{
  "train_examples": 50862,
  "norm": "layernorm",
  "optimizer": "adamw",
  "magnitude_pruning": 0.7,
  "batch_size": 64
}
Rows from block 13 of a small image super-resolution model, named by matrix and row number. Rows with one number belong to one neuron. Each number is 128 + 32 x the weight over its row's rms, rounded and kept within 0 to 255. All counts start at 0. Numbers have three digits each. After the name is the row's rms in percent of the matrix's.
After each neuron's rows are labels from the 100 images, of 14976, where the neuron reaches its largest size: "lies over" is the class under the peak. Only what is clearly more common there than usual is listed. The data: aerial photos of the United States (SatlasPretrain).
# gate: MLP gate (model.blocks.13.mlp.gate.weight, 208x80), inputs 0-39
# fc1: MLP up (model.blocks.13.mlp.fc1.weight, 208x80), inputs 0-39
# fc2: MLP down (model.blocks.13.mlp.fc2.weight, 80x208, transposed), outputs 0-39

gate.199 106:030128128098128079029128128128128128128128160204128103154128158128128128167128065128128128128128128128128082183128126128
fc1.199 092:128128128070128059196115128127128128137128128128128128128128154128128128128128246128151128196128128122128128128128128128
fc2.199 101:128063128082128128128128128128128128128116148128183128171141100128128128241128128178197186128112128177128128128128207078
lies over: building

gate.102 049:128128128044128167142045128128128073128128128128128128128128224128128128128128128128128128128034128128081128128128128128
fc1.102 084:128128112128128128134190107156079128128128144128128128128080097128128128128128201081128088125157128216206128058128128104
fc2.102 030:128128128151080128128128128128128147128075019128128128092128255128128128128128128128091098128250128128128128128128076128
lies over: building

gate.136 101:128128128190128037128128128128217128128128128207128128128128128128120128163090183128122128128128128128128128128128065128
fc1.136 096:128128128128128128128128128128125128128128128128128128128128128128128128128128079128128128128128128128128128255128128128
fc2.136 110:128128128200201128128169128128178128128128091128128128094128196076128045128128128128128128134154128128128128128128128128
lies over: building

gate.103 111:128128128128000128206128128128178136128150128128128128128128128128128128128128128128128128128128128128128128128128128128
fc1.103 119:128250128128128128146128128128068128128128128128128053188128128128128128128128128128128128128128062128128128128128155128
fc2.103 099:154128106128000128128128128128128021128093128128128128128128169128128128021128128128128128128128128128128128107128128128
lies over: building

gate.92 152:128211128122086128156107128090159128128193121101127096128128151128128168124079160155064128128132128128143173128128128128
fc1.92 142:128128128097061078128128146086164128128117128120151128128142128172128097198186183159128128128128118194085130149128119174
fc2.92 149:116100137128000159068167128100128128128117110128128128128128142128128128128128162123113128128116098128137128128082068186
lies over: building

gate.74 077:032227128194128166152096128128128128128128128210128128128128128128128128128128127128128128128128128176128128128128030128
fc1.74 084:128128218128243089128128128128128128128128128128128186057065128128128128128128128128064128128125128000128023128128128128
fc2.74 032:128128128128128128128128128128128128128128000128128128134128255128128128128128128128128128128255128128128128128128128128
lies over: building

gate.85 111:083148128128128128117144239128128056128093128160040128103097123213128128129128128191118128161128126128100128128128128128
fc1.85 117:158139163128111196128107134176000125128167128128097128086128128120128128128094128128128129217160084116189169128128119098
fc2.85 139:040128064128128174056120124074117128126101068163103160128101178130148140188166149128112128126127128076037128128107128128
lies over: building

gate.70 117:128128128128122089128128039128128128128128128128128128128128128128139128128128173128064128128153005167128128128128128091
fc1.70 114:128214130128184128157075032168128128162128145080128128128128128128128128158128146128128128105128163093128128128034128128
fc2.70 125:128128128235128128128128151128092255128139128128123128128128120128128128128128128128128189077107128128128128128128128156
lies over: building

gate.78 125:128128128207133128142111128128128128128128128128128184128011128128128128091128123128128148068134128128128128128128128128
fc1.78 107:128128128128071128128128128128199128128128055128128128128128128128151128128128128128128128128128128128135128128128128156
fc2.78 143:128128128173006182128128128128128170130128103128128128128146103128128128128255128128128159128199128167128128128128077128
lies over: building

gate.194 131:086128128128211128128064085128128245125128128216128128121128128124128236114068134128073128128128128140128107128128128128
fc1.194 124:165148128165128128166128128205128171165128128128128128200128128128128182056085128194069128128128128095128128128128128128
fc2.194 129:128128128128128128128128128128128095128103128128117128128128128123128035128073128070128176128128128116128128112128108128
lies over: building

gate.104 037:128128128128080128128128128128128128128128128128128128128128128001038128128128096128128041128128128128058128064128128128
fc1.104 043:128128128128128128128128128128128128036160128128128128128128128182128154128128128128128128210128128212128128128128128171
fc2.104 012:128128128128128128128128128128128128128128128128128128128128128128128128128128128128128128000128128128128128128128128128
lies over: building

gate.45 125:128128128128120166128128128128128128128128147128128128128128128104128128128128116128087099193128128177128128123128128128
fc1.45 109:142128009218079128103128128128128128128207128128128128128128128128107128166128141128128128197142128128128128077128124124
fc2.45 096:128099125029058128128128128128128128128128155128128128156154089169220128128047197128128128192128128128128128141128128128
lies over: building

gate.31 123:128128079164054174128128073139128128153149128128162128100128128135128128128179128195104105241218169163128125169127092071
fc1.31 105:148168102184120168101128054132128128146180130128145128084128110128128128128128069128106097190222168128128118128128128090
fc2.31 104:128108128128151156127096119128128137134128251123151128139148019146166140128128179159106134134128109176194128054161128118
lies over: building

gate.8 087:128128128206128128128128128128128128128128036128128128128128128128128128128128174238128128066128128128128128128128128228
fc1.8 082:153228179128128128128128128128128128128128128128026128128128128128128128128128128128128226187128128062128128128128128128
fc2.8 082:128128128128128128128128128101128128128037063128128128128128184128128006128128160128128128128157128128133128128128128128
lies over: building

gate.148 111:128040095155128056128120128163123128128187128128233181128064128185128128128128068128128128128169128128128128128115128128
fc1.148 132:128128206184172076085128128128128128128128128199180128128144128128128128128128156128174128128128121128128128180058128128
fc2.148 185:135128003110107128147089138138067128120140108062123128119128128143159128183128135128153155126128152096128128130052125133
lies over: building

gate.178 117:128128128130128128128128128130128066128128128128128128128128128128128128128128128128108128128128047128128128128128128128
fc1.178 113:128128128090128128128128128113007128128128128128128128128128128128128141128101125128150128128128128128128128128128128128
fc2.178 084:128128128128128128128128128128128128128098089128128128128128163128128128128128223128128128128207128128128128128128128128
lies over: building

gate.36 127:128210128128184128115128051128084128128146128128128128128128128053128128128128029012116128128128128128128148077128128115
fc1.36 133:128128128128128150128128128128128095128128128128145128128128128128128128056128140143128136128128128128089000128128153128
fc2.36 129:128128169128149128128128028140128183128103174128128128128128128128128214128128128128128128128128128128128128164255128097
lies over: road

gate.91 090:128128128217034128128128128128128206128141128128138095128128128128142128128128014128128128128128128128128128128128128128
fc1.91 098:128210157128128128128232128128128128128103128128128247128128168128128128128128128000128128128172128128128128128128128128
fc2.91 035:128128128255128128128128128128128128012128065128128128128128128128128128128128128128128128000128128128128128128128128128
lies over: building

gate.69 116:128143128035128132000128080128128156128128122128128128128128128128128128121128128128128128180128128128128128128128128112
fc1.69 101:218156128128128000128128128128128196115128128101128128128128128067255128128128108128133128128128128128128128128128181128
fc2.69 092:128137194128128128128128128189128255128128192128128128128128104128128128128128088128179128060041128128128128128128128128
lies over: road

gate.190 100:128128128173042083128128144128051128128128128128128128128128128255128128222128128128128128128128128128128128128128128128
fc1.190 108:128128128081128128128128128128128128128128128128031128128128128128155128057128128128128128192128123128128128184128128076
fc2.190 078:128128128102128128128128128082128128128053000128128128128128230128128026128128128128128128128128128128065128128128128128
lies over: building

gate.98 119:128101128128128211155128082128069128128169099100128128054128163128042105128080178128128128128128130045128168128128128161
fc1.98 112:128128128190128128128150164128139128128062149163079128226063085128157128167128128128047128061128128089128128118128128128
fc2.98 087:128079128128128128128128132128089084138099036128128140128110234170128048095128177136128128120128128128128128209128128132
lies over: road

gate.1 095:034128128128184128128128128128128128128200076128128128030128128100128083128128128128128128255174128078128128128128128128
fc1.1 103:128128128086128128128128080128128128128128128128128255075128128128128214039128128128128128128128128128128128128113128128
fc2.1 097:128128128128128128128128128244155128128128179128128128080128063128128128128128126128128128128128128128202128128000128128
lies over: road

gate.50 031:128128128128069128128128128104128079128128128000128128128128128157255254128128128128128128128128128128128128128128128082
fc1.50 027:128128128128128128085128128128164146128128109128128128128255128128128128128087089128128128128128128079128128128128059128
fc2.50 011:128128128128128128128128128128128255128184155128128128128128000128128128128128128128128128128010128128128128128128128128
lies over: building

gate.97 076:128128128104128128128128000128128229128128128128178128128128128128128128128128128164128128128128128128128128128128122128
fc1.97 127:093187255074128128128128128128087128128128128128164127128144128128128128215128128128128128164209128241128116123128058128
fc2.97 118:128106128255128221128128189178074128089130128128128128139128128128128066128185090128128128067128128123128128128128128147
lies over: building

gate.147 101:169128128128128100128185128109049128128128122221128128128126128086128128211076128128128158128128128112128128128086128128
fc1.147 110:128128128109128022067128207128160128128128128197223108128128128128081203174093078128128128128128128128128128128128128128
fc2.147 126:096159240128165128054128128093201128141128148128128128128128107128128128128128128080128128145128128128096149128107152128
lies over: road

gate.198 033:128128128017128128128128128160128128128128180128128128128128136128128128128128128128128165128070247123128015128128128128
fc1.198 024:111128128201128128128128128128128128128128128128128128128128128128128128128134128046128046128128128128128128089128128128
fc2.198 024:128128128177128128128128128128128145128019142128128128128128211128128128128128128128082128128223128128128128128128220128
lies over: building

gate.196 111:115034062128128128106201097128128128128128128128064245096128128132128151128128118128128128128128200175115128128128128128
fc1.196 137:128106128128047163128128128128128128128128128128128128212139128128078124095128104083128128128128128173102128086128128107
fc2.196 162:091128160059166065128128151064128128128128115151088128128114120128128195128111128029128128128128128099128148121128086128
lies over: building

gate.143 055:128128128128128112128128128128099128128128128128128128128128125128128128255151049128128127128127128097128128128128187128
fc1.143 045:128007128127128173128128128159128128128160128128128128128194179128128128128128128128128128105128128128128128128128128079
fc2.143 041:128128128128128128128128128128128244128166120128128128128128094128128128128128116128180128128081128128128128128128128128
lies over: building

gate.89 101:086128131150128128128128128128222128128128128080215128128128128033104128128128128128128128128150128128128101128149128189
fc1.89 110:130085122128106071128128128128128128206146128128128128128035128128128128128128128128198128234158128128128128128021128128
fc2.89 121:128128128183196155108128128128125150128128164201128252128128099128128128128128128128128128128184073128128098104128128125
lies over: road

gate.53 117:128128128161128128128180052128128128128128128128085128128075128128179128128128128128128128128128128141186128128128105128
fc1.53 088:128128128177128128128128141209128128128192128128128128128128128128128128128128167128184128245128128168128128128128128128
fc2.53 094:128128128045128128128128087128128128166128164128255128055128124128128252128128128128128099128128128128128128128128128128
lies over: building

gate.30 120:128128128116128093159128128128128178128128128045128128028128128128128172128128109128128128128161142128128128128128128128
fc1.30 142:160128128128128128144128128041128128141128128128128128128128128128255128128128069104128082128128128214128128128103202160
fc2.30 131:194128128128167128128210128003128128078102128212128155112022128128128128135128128128128128128128128128128113128128128128
lies over: road; building

gate.158 151:128063128160084177115128086128128128128180128143128157093089128179097128171128177128000167173169128112128128128091128113
fc1.158 113:128109144140094157133160066128128128128128128113086128128128128128128128113128142160128168226128128102128128128128128000
fc2.158 157:086128079065138128078105165161151117127128134008171128124128111128128128128076128128152139128112092129142128085128075163
lies over: building