{
  "model": "image super-resolution model",
  "dataset": "aerial photos of the United States (SatlasPretrain)",
  "train_examples": 50862,
  "image_size": 32,
  "crop_scale_min": 0.7,
  "horizontal_flip": true,
  "rotation_deg": 10,
  "color_jitter": 0.1,
  "task": "super_resolution",
  "loss": "l1",
  "scale": 4,
  "arch": "swinir",
  "norm": "layernorm",
  "norm_position": "pre",
  "activation": "swiglu",
  "mlp_ratio": 2.67,
  "head_dim": 48,
  "fused_qkv": false,
  "bias": "qkv",
  "qk_norm": false,
  "layer_scale_init": 1.0,
  "parallel_block": false,
  "inner_norm": false,
  "drop_path": 0.05,
  "patch_size": [1, 1],
  "depths": [16],
  "widths": [80],
  "init": "xavier_uniform",
  "residual_init": "zero_last",
  "optimizer": "adamw",
  "lr": 0.004,
  "beta1": 0.95,
  "beta2": 0.999,
  "eps": 1e-08,
  "grad_clip": 1.0,
  "magnitude_pruning": 0.7,
  "steps": 19300,
  "batch_size": 64,
  "epochs": 24.3,
  "lr_schedule": "wsd",
  "decay_fraction": 0.4,
  "final_lr_fraction": 0.01,
  "warmup_steps": 570,
  "weight_decay": 0.02
}
Rows from block 6, named by matrix and row number. Rows with one number belong to one attention dimension. Each number is 128 + 24 x the weight over its row's rms, rounded and kept within 0 to 255. All counts start at 0. Numbers have three digits each.
# q: window attention query (model.blocks.6.attn.q.weight, 48x80), inputs 0-79
# k: window attention key (model.blocks.6.attn.k.weight, 48x80), inputs 0-79
q.0:128082135128128128128128153177165128144051128177128078128128116128120168128128128128128128122128128128157128128128076128128128128060128128128128128128128166128128128128128128128128135173128128128128128047128128128078052128128128128128126128
k.0:128136128146086128128128128128128128128077128128146128128128128128091128128128128128079112128166128128128128128128048123128128128128128128128128128128128128128128180097128128122128128128173083128166116128128128128128128166008148128128070128
q.1:128128128128128190128128194072128203154128128072128169128128128128185128128128128128146128128128128160128128128128086152128128156147128128075089128128128128128128128165128128128128128212128128128153128128128128128128128128128128162128128162
k.1:128128128128128128128128128128128128128128107099128128128128113157128128200128128087230128128128128147110092128148088128162128128128128128128128180153128128128125128128128128128104128176047063128128128128128176128128128128128128153128128089
q.2:131128128074128128062125128128111128128149128128128128128128138075128128128128153127096128128128156117128128128128069128128128128128128078128128128128138128197130070128128107128128128128128128128169128036128128128187128128128130128128080171
k.2:183179128104128128128128128176128128128174128151128096128152128128128128128081128128128128128090128157128128128117178091128128150128084128158074128128128128178121078128164052124128128128165128159128128128128128128188128128128128128147124128
q.3:128128128116128153128128128128128128194048128110128155128128128147128128128186164188128128128128128133128128144219128158128128128128128128128095146128128122128128202128128128146102142209128150128128128132128126128128128128147128128128128128
k.3:066128128128106218128148081128128128128128117128128128128128128128128128128091128128176128119063128128128128128128096128128168128128156128128128163148128175128128128128188128128128128204102128128128128128162128128128128128128128154128081089
q.4:128128078128115128128128128161128128128090128112128176130128128128128128128128079048128128128187128202128128128128128128128128128128189156128128128128128077128128128128128175186128128128128128128128085176094128128128106128128128128128173128
k.4:128128128128097128128128141128128166128063128128081128128128128128128128128128128087128128128128128128142128128199063128128128128128128128138128093080128086128128128128128177128128059128128128128128128128096128178128211128128128128128183128
q.5:051062128128105103128138128128128128128128128115089110128147128101128128112128097135128128128128128128131128128096128128128128089128128128190128168081128095128128128150128121128128176128223128128100083128180128128128128128128128128128088128
k.5:128128088111128128128128152173080154128128158205079128128172140128127128128080128128128138157100128128096128088128177128131128128128128128162128128090101095114097128153128086162128128128128128132089128112175128128128086096128128128161099128
q.6:128128101092128157095154128128096128128199128067128195128128128128159082128128169144146128149115166128114147128117128128128128165128128128128128128128108128128185114128128128128128128128199128080154128153167110128177128106128128128128128112
k.6:128128128128128128128085094128128123158163089099128169128128064128128128128128096119172128143108128159088092153128205128128128128162137124128161128161175128128128109169128128128128128151128128192136128163123128128128128088128128128128174168
q.7:123128128128164113177128128128128128128139128155128203128128128128128077128128128128128128081128128128128076082128128128128128128128090154128128121128128128198128128112128128128156074128128128128176203128100128094090128128128171128128128085
k.7:128108128128190128128128128128128120128154128128128128128128251079128128128128128128091128128128128140128128128128128128128128128128094128128128128128170128219128128128102128128160128128166128183128128128128166128128128083128128128128163128
q.8:128099056128084128128128128128170128128128134128128128128076128128101101128128166114128128128128128174128143128074128148128128126065128128128128128080128173128128161062111128111174171128076124128128128128121128106128128128128078159128128128
k.8:128128108128065148128128128186128128128147128128128128128128195128078128128128128128128128128128096128128128128111128128128113128101182200128109128052111128128128128128128128104128128128039128128128128128108075128154147128095128128128128128
q.9:128128095199081128128128128128128128128128128128128128128063128128181128128128128128128128128128128128128082128105186166157128128111128128128128128128128128044098123128128128090128128077128128128064128128086089128128128074128128128128128128
k.9:128128128128095128107115176100128128159128201128128128154075194128142128128147127128103128128128108086128128128128128128087128128128128128042128128128071128075079128128128128128128154128128128128128128128060118128128128128128128110128154128
q.10:163166082128162128128144153128115064128128128222128134128124128168128128128196128128128124094128128128174128145142128128128128133128079128128096128119125128148128097128128128128128128196128128128128128128128128128101099100128128062128131128
k.10:128128128155128041128128128052128128128128128128208128128128128128135166128128128077128128098128128128128128159128128057128128128128128128128128128128128128128128128128128181128146128128159095128128128128128149136128128128078203128123128100
q.11:128128177128128128128128133077128128083128128094128142128128128128128128128128082172143128128128128128092157128128128128128128128128128128060128128111128128128128128128128128128128167128098116010090128128150128128128134043128099128125128128
k.11:183161128128128128128122128128128128128165114128128128128128170151128092128128090128198128128128128128099128128118092128158108128107128128096128163128128128128128071128128106075128128128083128128073128142042147129107128065128128146128128128
q.12:128095098077087130128128128128128051128166128128128128128128128055142128128087185128128128166128128160128128128103128128128078121174128128109128128148128128169194128128128128128128087128128128128134128128112128156194121128128128113128128128
k.12:101121128128078128128069098128127103128128128128128159102114058128128128128128152128085088128128128128128128128128157128128128128173128128176152128193128128073128128128145128128128098128096165149128128176128141151128128072128128091128177145
q.13:128128061128114087128128161128103128085128128156130128128128128128102128055174152128128128136128128128061104128128183128128128101165128128144128153104128128128092135128105128055099128128128128128088128128128128128128128084128081128154128151
k.13:128106128146128128128093160105128128128128200128128128172128220128111099128114189128094128128128104128128107128128145128128128090128128128128128128128073128143054128101128128090077128180128128128124128128117128165142128128128128128128128128
q.14:131128137128128128128151128128106128128128125128128128101128128128197221128128128184128080096128128128187128144128086128128128157162035128140128128128128122113128128128128128128210128128128128128135121128148128128107128128128128128128128128
k.14:128128128128128078128128128128070128128128100128128128128117057128211203128128116128128128128128128128128128161128128128089128153128128128128141128128099128128128128204128128128128181128159128128128128128128128073128107061128128128128128128
q.15:153128172128128085128099128128128128128128128123128128128128128081128128128116201128128118067128128128110128128075179128105128128128082128128128128128128128128128128081098128128194134128089128128128128128128091076125128128128128128128128040
k.15:128128128128128128053128128106128130128128168128128166128081227128128128128105128128097128128128128128137128128085128128095128128128128128115128093128128128179128128128128128081203128093128128128128128128128128128128128046108128128116128128
q.16:079109141143100128128128128128158128128057128128128111128128128128119168128128128128128128105128059128136128160128071128128128066128128128128105150128128128123128222128128173143128176128093128128099128128128128128128128189105128128128128128
k.16:103128128128092128128125128157128128128128128128128128128128147128116128128128128164128165128128128128128128128128033128128128128128188088128128128072054128128128138128128128128128128128128101094110128128128128128182128128046128159128063128
q.17:128128128128142118128187128128149128128064128133108128128128128128128128128128188128128175088102128128214101128128066113128128128128128128128117128128143128128128128175096128128162128137128128128139128070144107050133128128131144128128128087
k.17:128128110128128128128191128128095128128128128060128128128166218128128139128090128128167128128128128128128068128128128097148128128128128128128122128128128128128128128128128189128128128128188128128128128128170128078128128057128128128128103093
q.18:128188172164171097128128128128073128145094128128128128128128128219173167128128128128128128121101128103192085168156128093128188128128128175128128128105128128143128104128128128151128128128128144128128128128136128128107128132128128128100128128
k.18:128149128128197128128128128128128128128128128128128128128155128145180128128056128140157128100088128128128102158128128128128196128128128128159128128128128090190128108111094126128128128128192128096181128128128128083067128111128128128128128143
q.19:128128128128102120128128128128182128189105128128128066128128128128095067034128179128119128173128128128128128128128160088128128128077128128128128128128167128072115143128128128128128128128077128128115128128128128128128128184128128128128128128
k.19:090123128128077128128128128128141128128128128128163128128128059128128114128142166128103128128128085089128128128128148128128187128128128128128153128128128156085128135090147185094128120128061175128192131128148079128128128182119128128128119128
q.20:075128128128128094128128128128128128172128128128188177128197128188142086128100128178128128128107128128128138128128128128128128128097143128128166128128083128128128191128128168128128128128128112128128128179128128094128205128128128128129128128
k.20:158162128108128192128128128128128128128128128113128158128195150128128128128082128215148128128060128128116128128128152128128128200088137165128091128128128098119123128180129128187128128128128113128128128133128128151120128128128128128128109128
q.21:213184128149128055128128128128128128128128128185128081128128128128128166128128128128079128128128128128128112153128128097128128121128128094128128128174187053128128128128128128128128136134128128128128128088103128128128103128128128085128096154
k.21:128128128128128012128128103128128128128089163168128079128128144128128128128128128128128163128128174128167128128128128131128128112128118128128128095128128080128128128128128128128128128128197128046159172098128128128128128128096128128128128128
q.22:197150128128128103063128128128128128092080128177128128128128128089128166153128128128128128128128118128149091172128128108128128093128128128128073128128189078128128068128128111128128079175128128128128128128128128128128072128128128128128128128
k.22:128128128128128116114192128128128151071070200139139112128128182128128128128128128128128146128088128128201128207128128101128128128128125128128128128128128128128128110128128128128128094128128128128152128128128128128128128100092128128128076058
q.23:128128103152197128128128128128101128051128128180128128128128128128128128128128154128128128128128208128128128128128128094128128106128099128128152128078128128128128080132173128067128128128170128128128128128128108128128171128128116128128128205
k.23:128128128162128128128077128128114128128128128128221128128128128128128128128128128128128128128128128084128128128128178128128100076128128128126185128180101128187071098128128128128128128128181069128128128128128128128136063128128128128128128153
q.24:128128128128128128128128128199128128128177128128128064150128128128067128128128082128128128128128128108128128065128166128128162128128128128128155128128128128128097049089128128128128061128128128085095128128128128128128128128128128128128128196
k.24:128128128153128128128128128128128128128095128158128109128075089128128128147177128128103128128205128128128128128128147128124128116128128128128213153194128167128128128080128128061128128140128128128128128165128128075081128128128128128085134128
q.25:128089128128128128193128083128128128128128128112172128128210128128069080135128124128128065128128123128173063100128128128128128087128171128128128128128128181128128128128128128081128128128128128128128128128128067114128128128128128128128128128
k.25:128116128128128128128128128116128095128128128058128158128216128114128128074183128128128128128128128128128128128128128128128128128128128128128128128128128128128128128128071047128128128128128128128087128128128082154128128162161218128115128128
q.26:106128084158128128128128176128128128128074128128088172128128128141165128128128128128128173128128128128128178128128098128150074128118128183128137128068128128188128128128128128142112128176128128085128128128128128128128128096128041128122117128
k.26:128128073128128171128128128128116139128128128128128081128156170128101128128083128128128128128110128128055128128128128128169128128128184128192103128128107094154128128128128149128047128128128075128128128128128128117128143128128128157128128058
q.27:128128133108082158107128128128128128128168128076069196128108128128128128128128128128128128128128128128128128128128131182128118128105128128128128148128128128128128179128128067128128128128128128128128185128128185137176128128128128222128118093
k.27:128080128128105201128128128128128128128155128109128128128067128128128070128128128128128128128128128128128128128155128128128128128128128128128128181128128128128128178169128053128128128128110128172128128151128128128167128128128044128128128058
q.28:128128146128128076128128128128128128207057128128128128128128128128191070128128128128128158080128128128128128139128051128128128128116128128128128117128128128172128213128128128156128128164093128148128128128128128128128083128128136128128128128
k.28:128128128105128128128184128128128128128128137128128128128128178128128128128095128128157128128074135202128128128128084128128128128128128128153076088128128076128128128128128155137128128037128128128128128128161128128128128128074128173128089071
q.29:128128128128128128040124128128128169128090128126128204152128128128128232128128128128128128128128098128109128128128128128128128128128128128114077128128128073128128128090128128128128128128082128128128128156179128128128128131128128128128191128
k.29:128128128152128128067128128111128128128128128102112128128067128156128099128128128128128128128128128128128128196128079128128128128128128128128128128128128128128128128035081157119128128170128128128114128128042128128128128063128074128128128128
q.30:198146128128209128128177128128128128128128128128196128128128128128128128128143128128128128128128128128167128128128128128077128128128031090152128156128128128128128132128128128128128128027128128128128127128128128128128128128128128128128128109
k.30:128166128155128128128128128128128118128154128105128128065012128128172128128128128142128128128128128128128051128128128128128128128128128128128128128128128128128128128128128128128128127128137149128128130128128128084128128128008128128128128128
q.31:128145095128128128139188128139180128128128128128173128128171128128154128088135125128128139128088128153128128103081128128128128128128147162128128128090128095128128128128128188076128178128128128128128128128074128128076174068128097128128168128
k.31:160128128128128128145174128127128128128128128128128128128151128128128172128128128128128128128110128128128090073128128128166128128128170172171128128128121128128120128128128168143128164171128145128128128128095128128128128128255128128128144128
q.32:128128128128162128165180128128070128128092131128128168087128128128128128128128128128093128128128128178128093105128098128128128128128128096162128174128190128128128104162128066072141128128128128119128128085128128046128128128128128148128110128
k.32:128128128161128061128128128122110128128128130114128200128128170128130128128128128128128087128128128128158031128128128130128128128128128128175128128128128142128128215128128115128128128128128128156128128128128178095128178128089162128128094128
q.33:128128128128098162056124128159170128128128128109128195128128128128084120128128128128128128128128122128128148128086128189108128185128128128158128128128096170128049179128128128128110128128128128128098128128128128128128128128128128128128050128
k.33:139128173128102183111128128128128128154128128128128128128088164079128128128128128138128128128128108128073128128128089128105087128101169128128131128128094128128128128161128128114128128128089128128098128181073128128128221128128128128096065128
q.34:128114189128128128182128128128128128136128128145128040128128128128059128128128128128128128128128128128128128074128188088128128128128128124128128128128128169128107040098128128128128128128128128128109096067128139128128128128128128093128128161
k.34:128128144139128128128128128118128128128128073128164128128123067128128128128175148128115128108170128128128128128128128128128128128128128128128173128220128161088128167048121128086128128128068128137183114163129128108110128159128128128128128128
q.35:128128128127128175128128128128128128128128128128128128128128128128128128128128128128128128128128128128128128137128128128128128128128128057094128128128128128128218105091128034128128109128195128128128128128128128128128175059128067128128128072
k.35:151128128128128128128035098128128128128128128128128140128209128136061183128128119128116107128128086128128128128128128108128128128128128128128128128131128128128128128128128055128128128128128128128066128128128174128128192128128128128188128128
q.36:128112128101115128128180128150128128128128128180128128128128128054128091128128183104128180142128128128128128156128077101155128128150128128128069128128128176128129128128128128128128128204128123128128128128108128128128057177128128128128096128
k.36:101128128128128128128128128160128128128128170128128128128128146077074128128128128106075196164128128128154128157103103095133128077167128128167086128128128116128128055128128128136128128128128128128128158128128128128199128128088128093128085128
q.37:134154128097128073155128128128085128128128128128128128100165128167187128128167128128162128128128128195128076086128128128187128128128128128128128128098128095169128128128128128128128128089079128205128128128128152128078128128128128128128128128
k.37:128177128128162128128128128128128128128128128128103128128173128069128060128128128089128128128128128148128095128128128128128175128128128128128128128102128128128128128128105128128198128128128128219128128077128163128128154128081128183128177125
q.38:128128185128128128128097128128141128201105128128128103128128128162128080029128128128128128158128128128128160128128179128117128128095128128128128128128049128128128174128128128162099128128128128128093145188128128128128128128128128128128128151
k.38:128128128106128209128128128128142128128128062173128128128182128153084128128128148172128128128128128128128193107128128145128128128128128128128128128128128128128128036128128128166128128128061128128128128128143110174128128176128128128128115128
q.39:183128186128159128045128157128128128128133128128128113128128128124128128118082128128128128128128128128145128128128134128069128128128128128107128107209128128170128071128128128128128128128128128128128128128182054128082128122128155128162128135
k.39:136128128101177101128128158128128128128122128128128128128128187128128128128128128158144161128128221178128158128128128128128128128128097128128128069128128128157088073161128128128128123090167128128128128128128072128097106128086128128178108128
q.40:128128128061128168128128102128128128189128128088128128078128128100128128128128128128128128128128164128128090128128128128128128147128137128105128128201128128128128128192139155198128128128128128161128128201128171128128128128148181128128143128
k.40:128128169078148128128128091128181128128128056128112187096093064128128128128128155128128128128157128128128128128178107128113159128128097128103128128189177128101140128128128128128128103128088152152128128128151128179128128128163128128128128128
q.41:128128083170073128128094128190186128128128128183128128138128128128128087128128165128097128128114128128128128128126142130128128128112114124221128128083096128128131144090128128128181128128128128128128128115077128128163128128128128128128128179
k.41:169128128154037166128128128128128128128128128167128128128128148088116128128083128128128128128128092058128128128111151128128128128128128162128084128128062128128128150128128128128128128128128128128128128128128128128219128128128128128058128128
q.42:128128128128128128128128128128128128128178128128128128128128128103128128128128128128128128063159128243128128128128084128128128071128128128128128128128098128128128068128128128128117128116128116128138128053128042128128128128128128165128128128
k.42:128128128155169114128128128128128128128128128128188128128100128134156128128163128128128128137128068128141128128128057128128084061128181128128178110132128128128128166128128128128128128082154128128128128128064128128128128128051128128128128170
q.43:128128160128165128128128168101128128128107128128128086184128128128124128128172074128128128103128101128128128086128128128080128128109128128128128128128202139128128128111128079128128128128128104128098128055188082128128195128128128128128128128
k.43:153163128128149128145121128128128128128128128128128128128128194182128128128128128128195128128128128128136128089128141128128128128102128128088128128128105163128080128128128098072128128128128063128074128128128128109128057176110128128128063128
q.44:128128128110128128128195221064128128128076128128046128128072128128128128128128128128128204128128128128128107128128138128128128166128128128128128128128128128165128128128128192128128128128128128128128128143125128128078128128128128128128128128
k.44:128128128086128128128128199128128139128097128128070128128121180128128128138128128128128079128095180128128128128156110128182128128128074128128128128162071128128080128128128181128128128128128128128128128149128128128128128128128128128128128035
q.45:128053128082128128127154128153128128128128164164128122172128128054128128128128128128128128128128128135128077128102128067128128128128128128128159128128128128128128044128128128128128128128128128128128128063128073128128128128156128128128190128
k.45:145128128128128128128128136128128128144062175128128128128128128128128128102128128128101128140128128128169128128128128096128128128128128128128187094128128205128128128056128128128128128128169128163114128128128128158128128128206128092188128191
q.46:211128197128110128128128097128128128128126128128128106128128128128128128128128134186128128128128128128082128128169128128128128128128128128128065128128128128128128128128128128175128128151128148233159128128126156128128128140164128128128128063
k.46:128128128169128128128128058124128078128128109128128128128128128236128128138128128145098128128159145128128101128128139128128168128128128128128064128149128128128122128057128128128128083128128128128202128128128175128128128128128100128128128128
q.47:128128154128128128128137128128151210128160128078128128128128128128128128128128102128137128113185128166128187128087087188128059128128128194128128184201147128128128128150128128128128118128128129128128128128128128128128128128128128128128128128
k.47:162169128116128128128128158128145128128128063128089128128128128128128128128162128128144128128128191164128128094128043162128080128128128128128090128128128128128128128189128092128128128128128128046128133128097183129128128128128128154128128128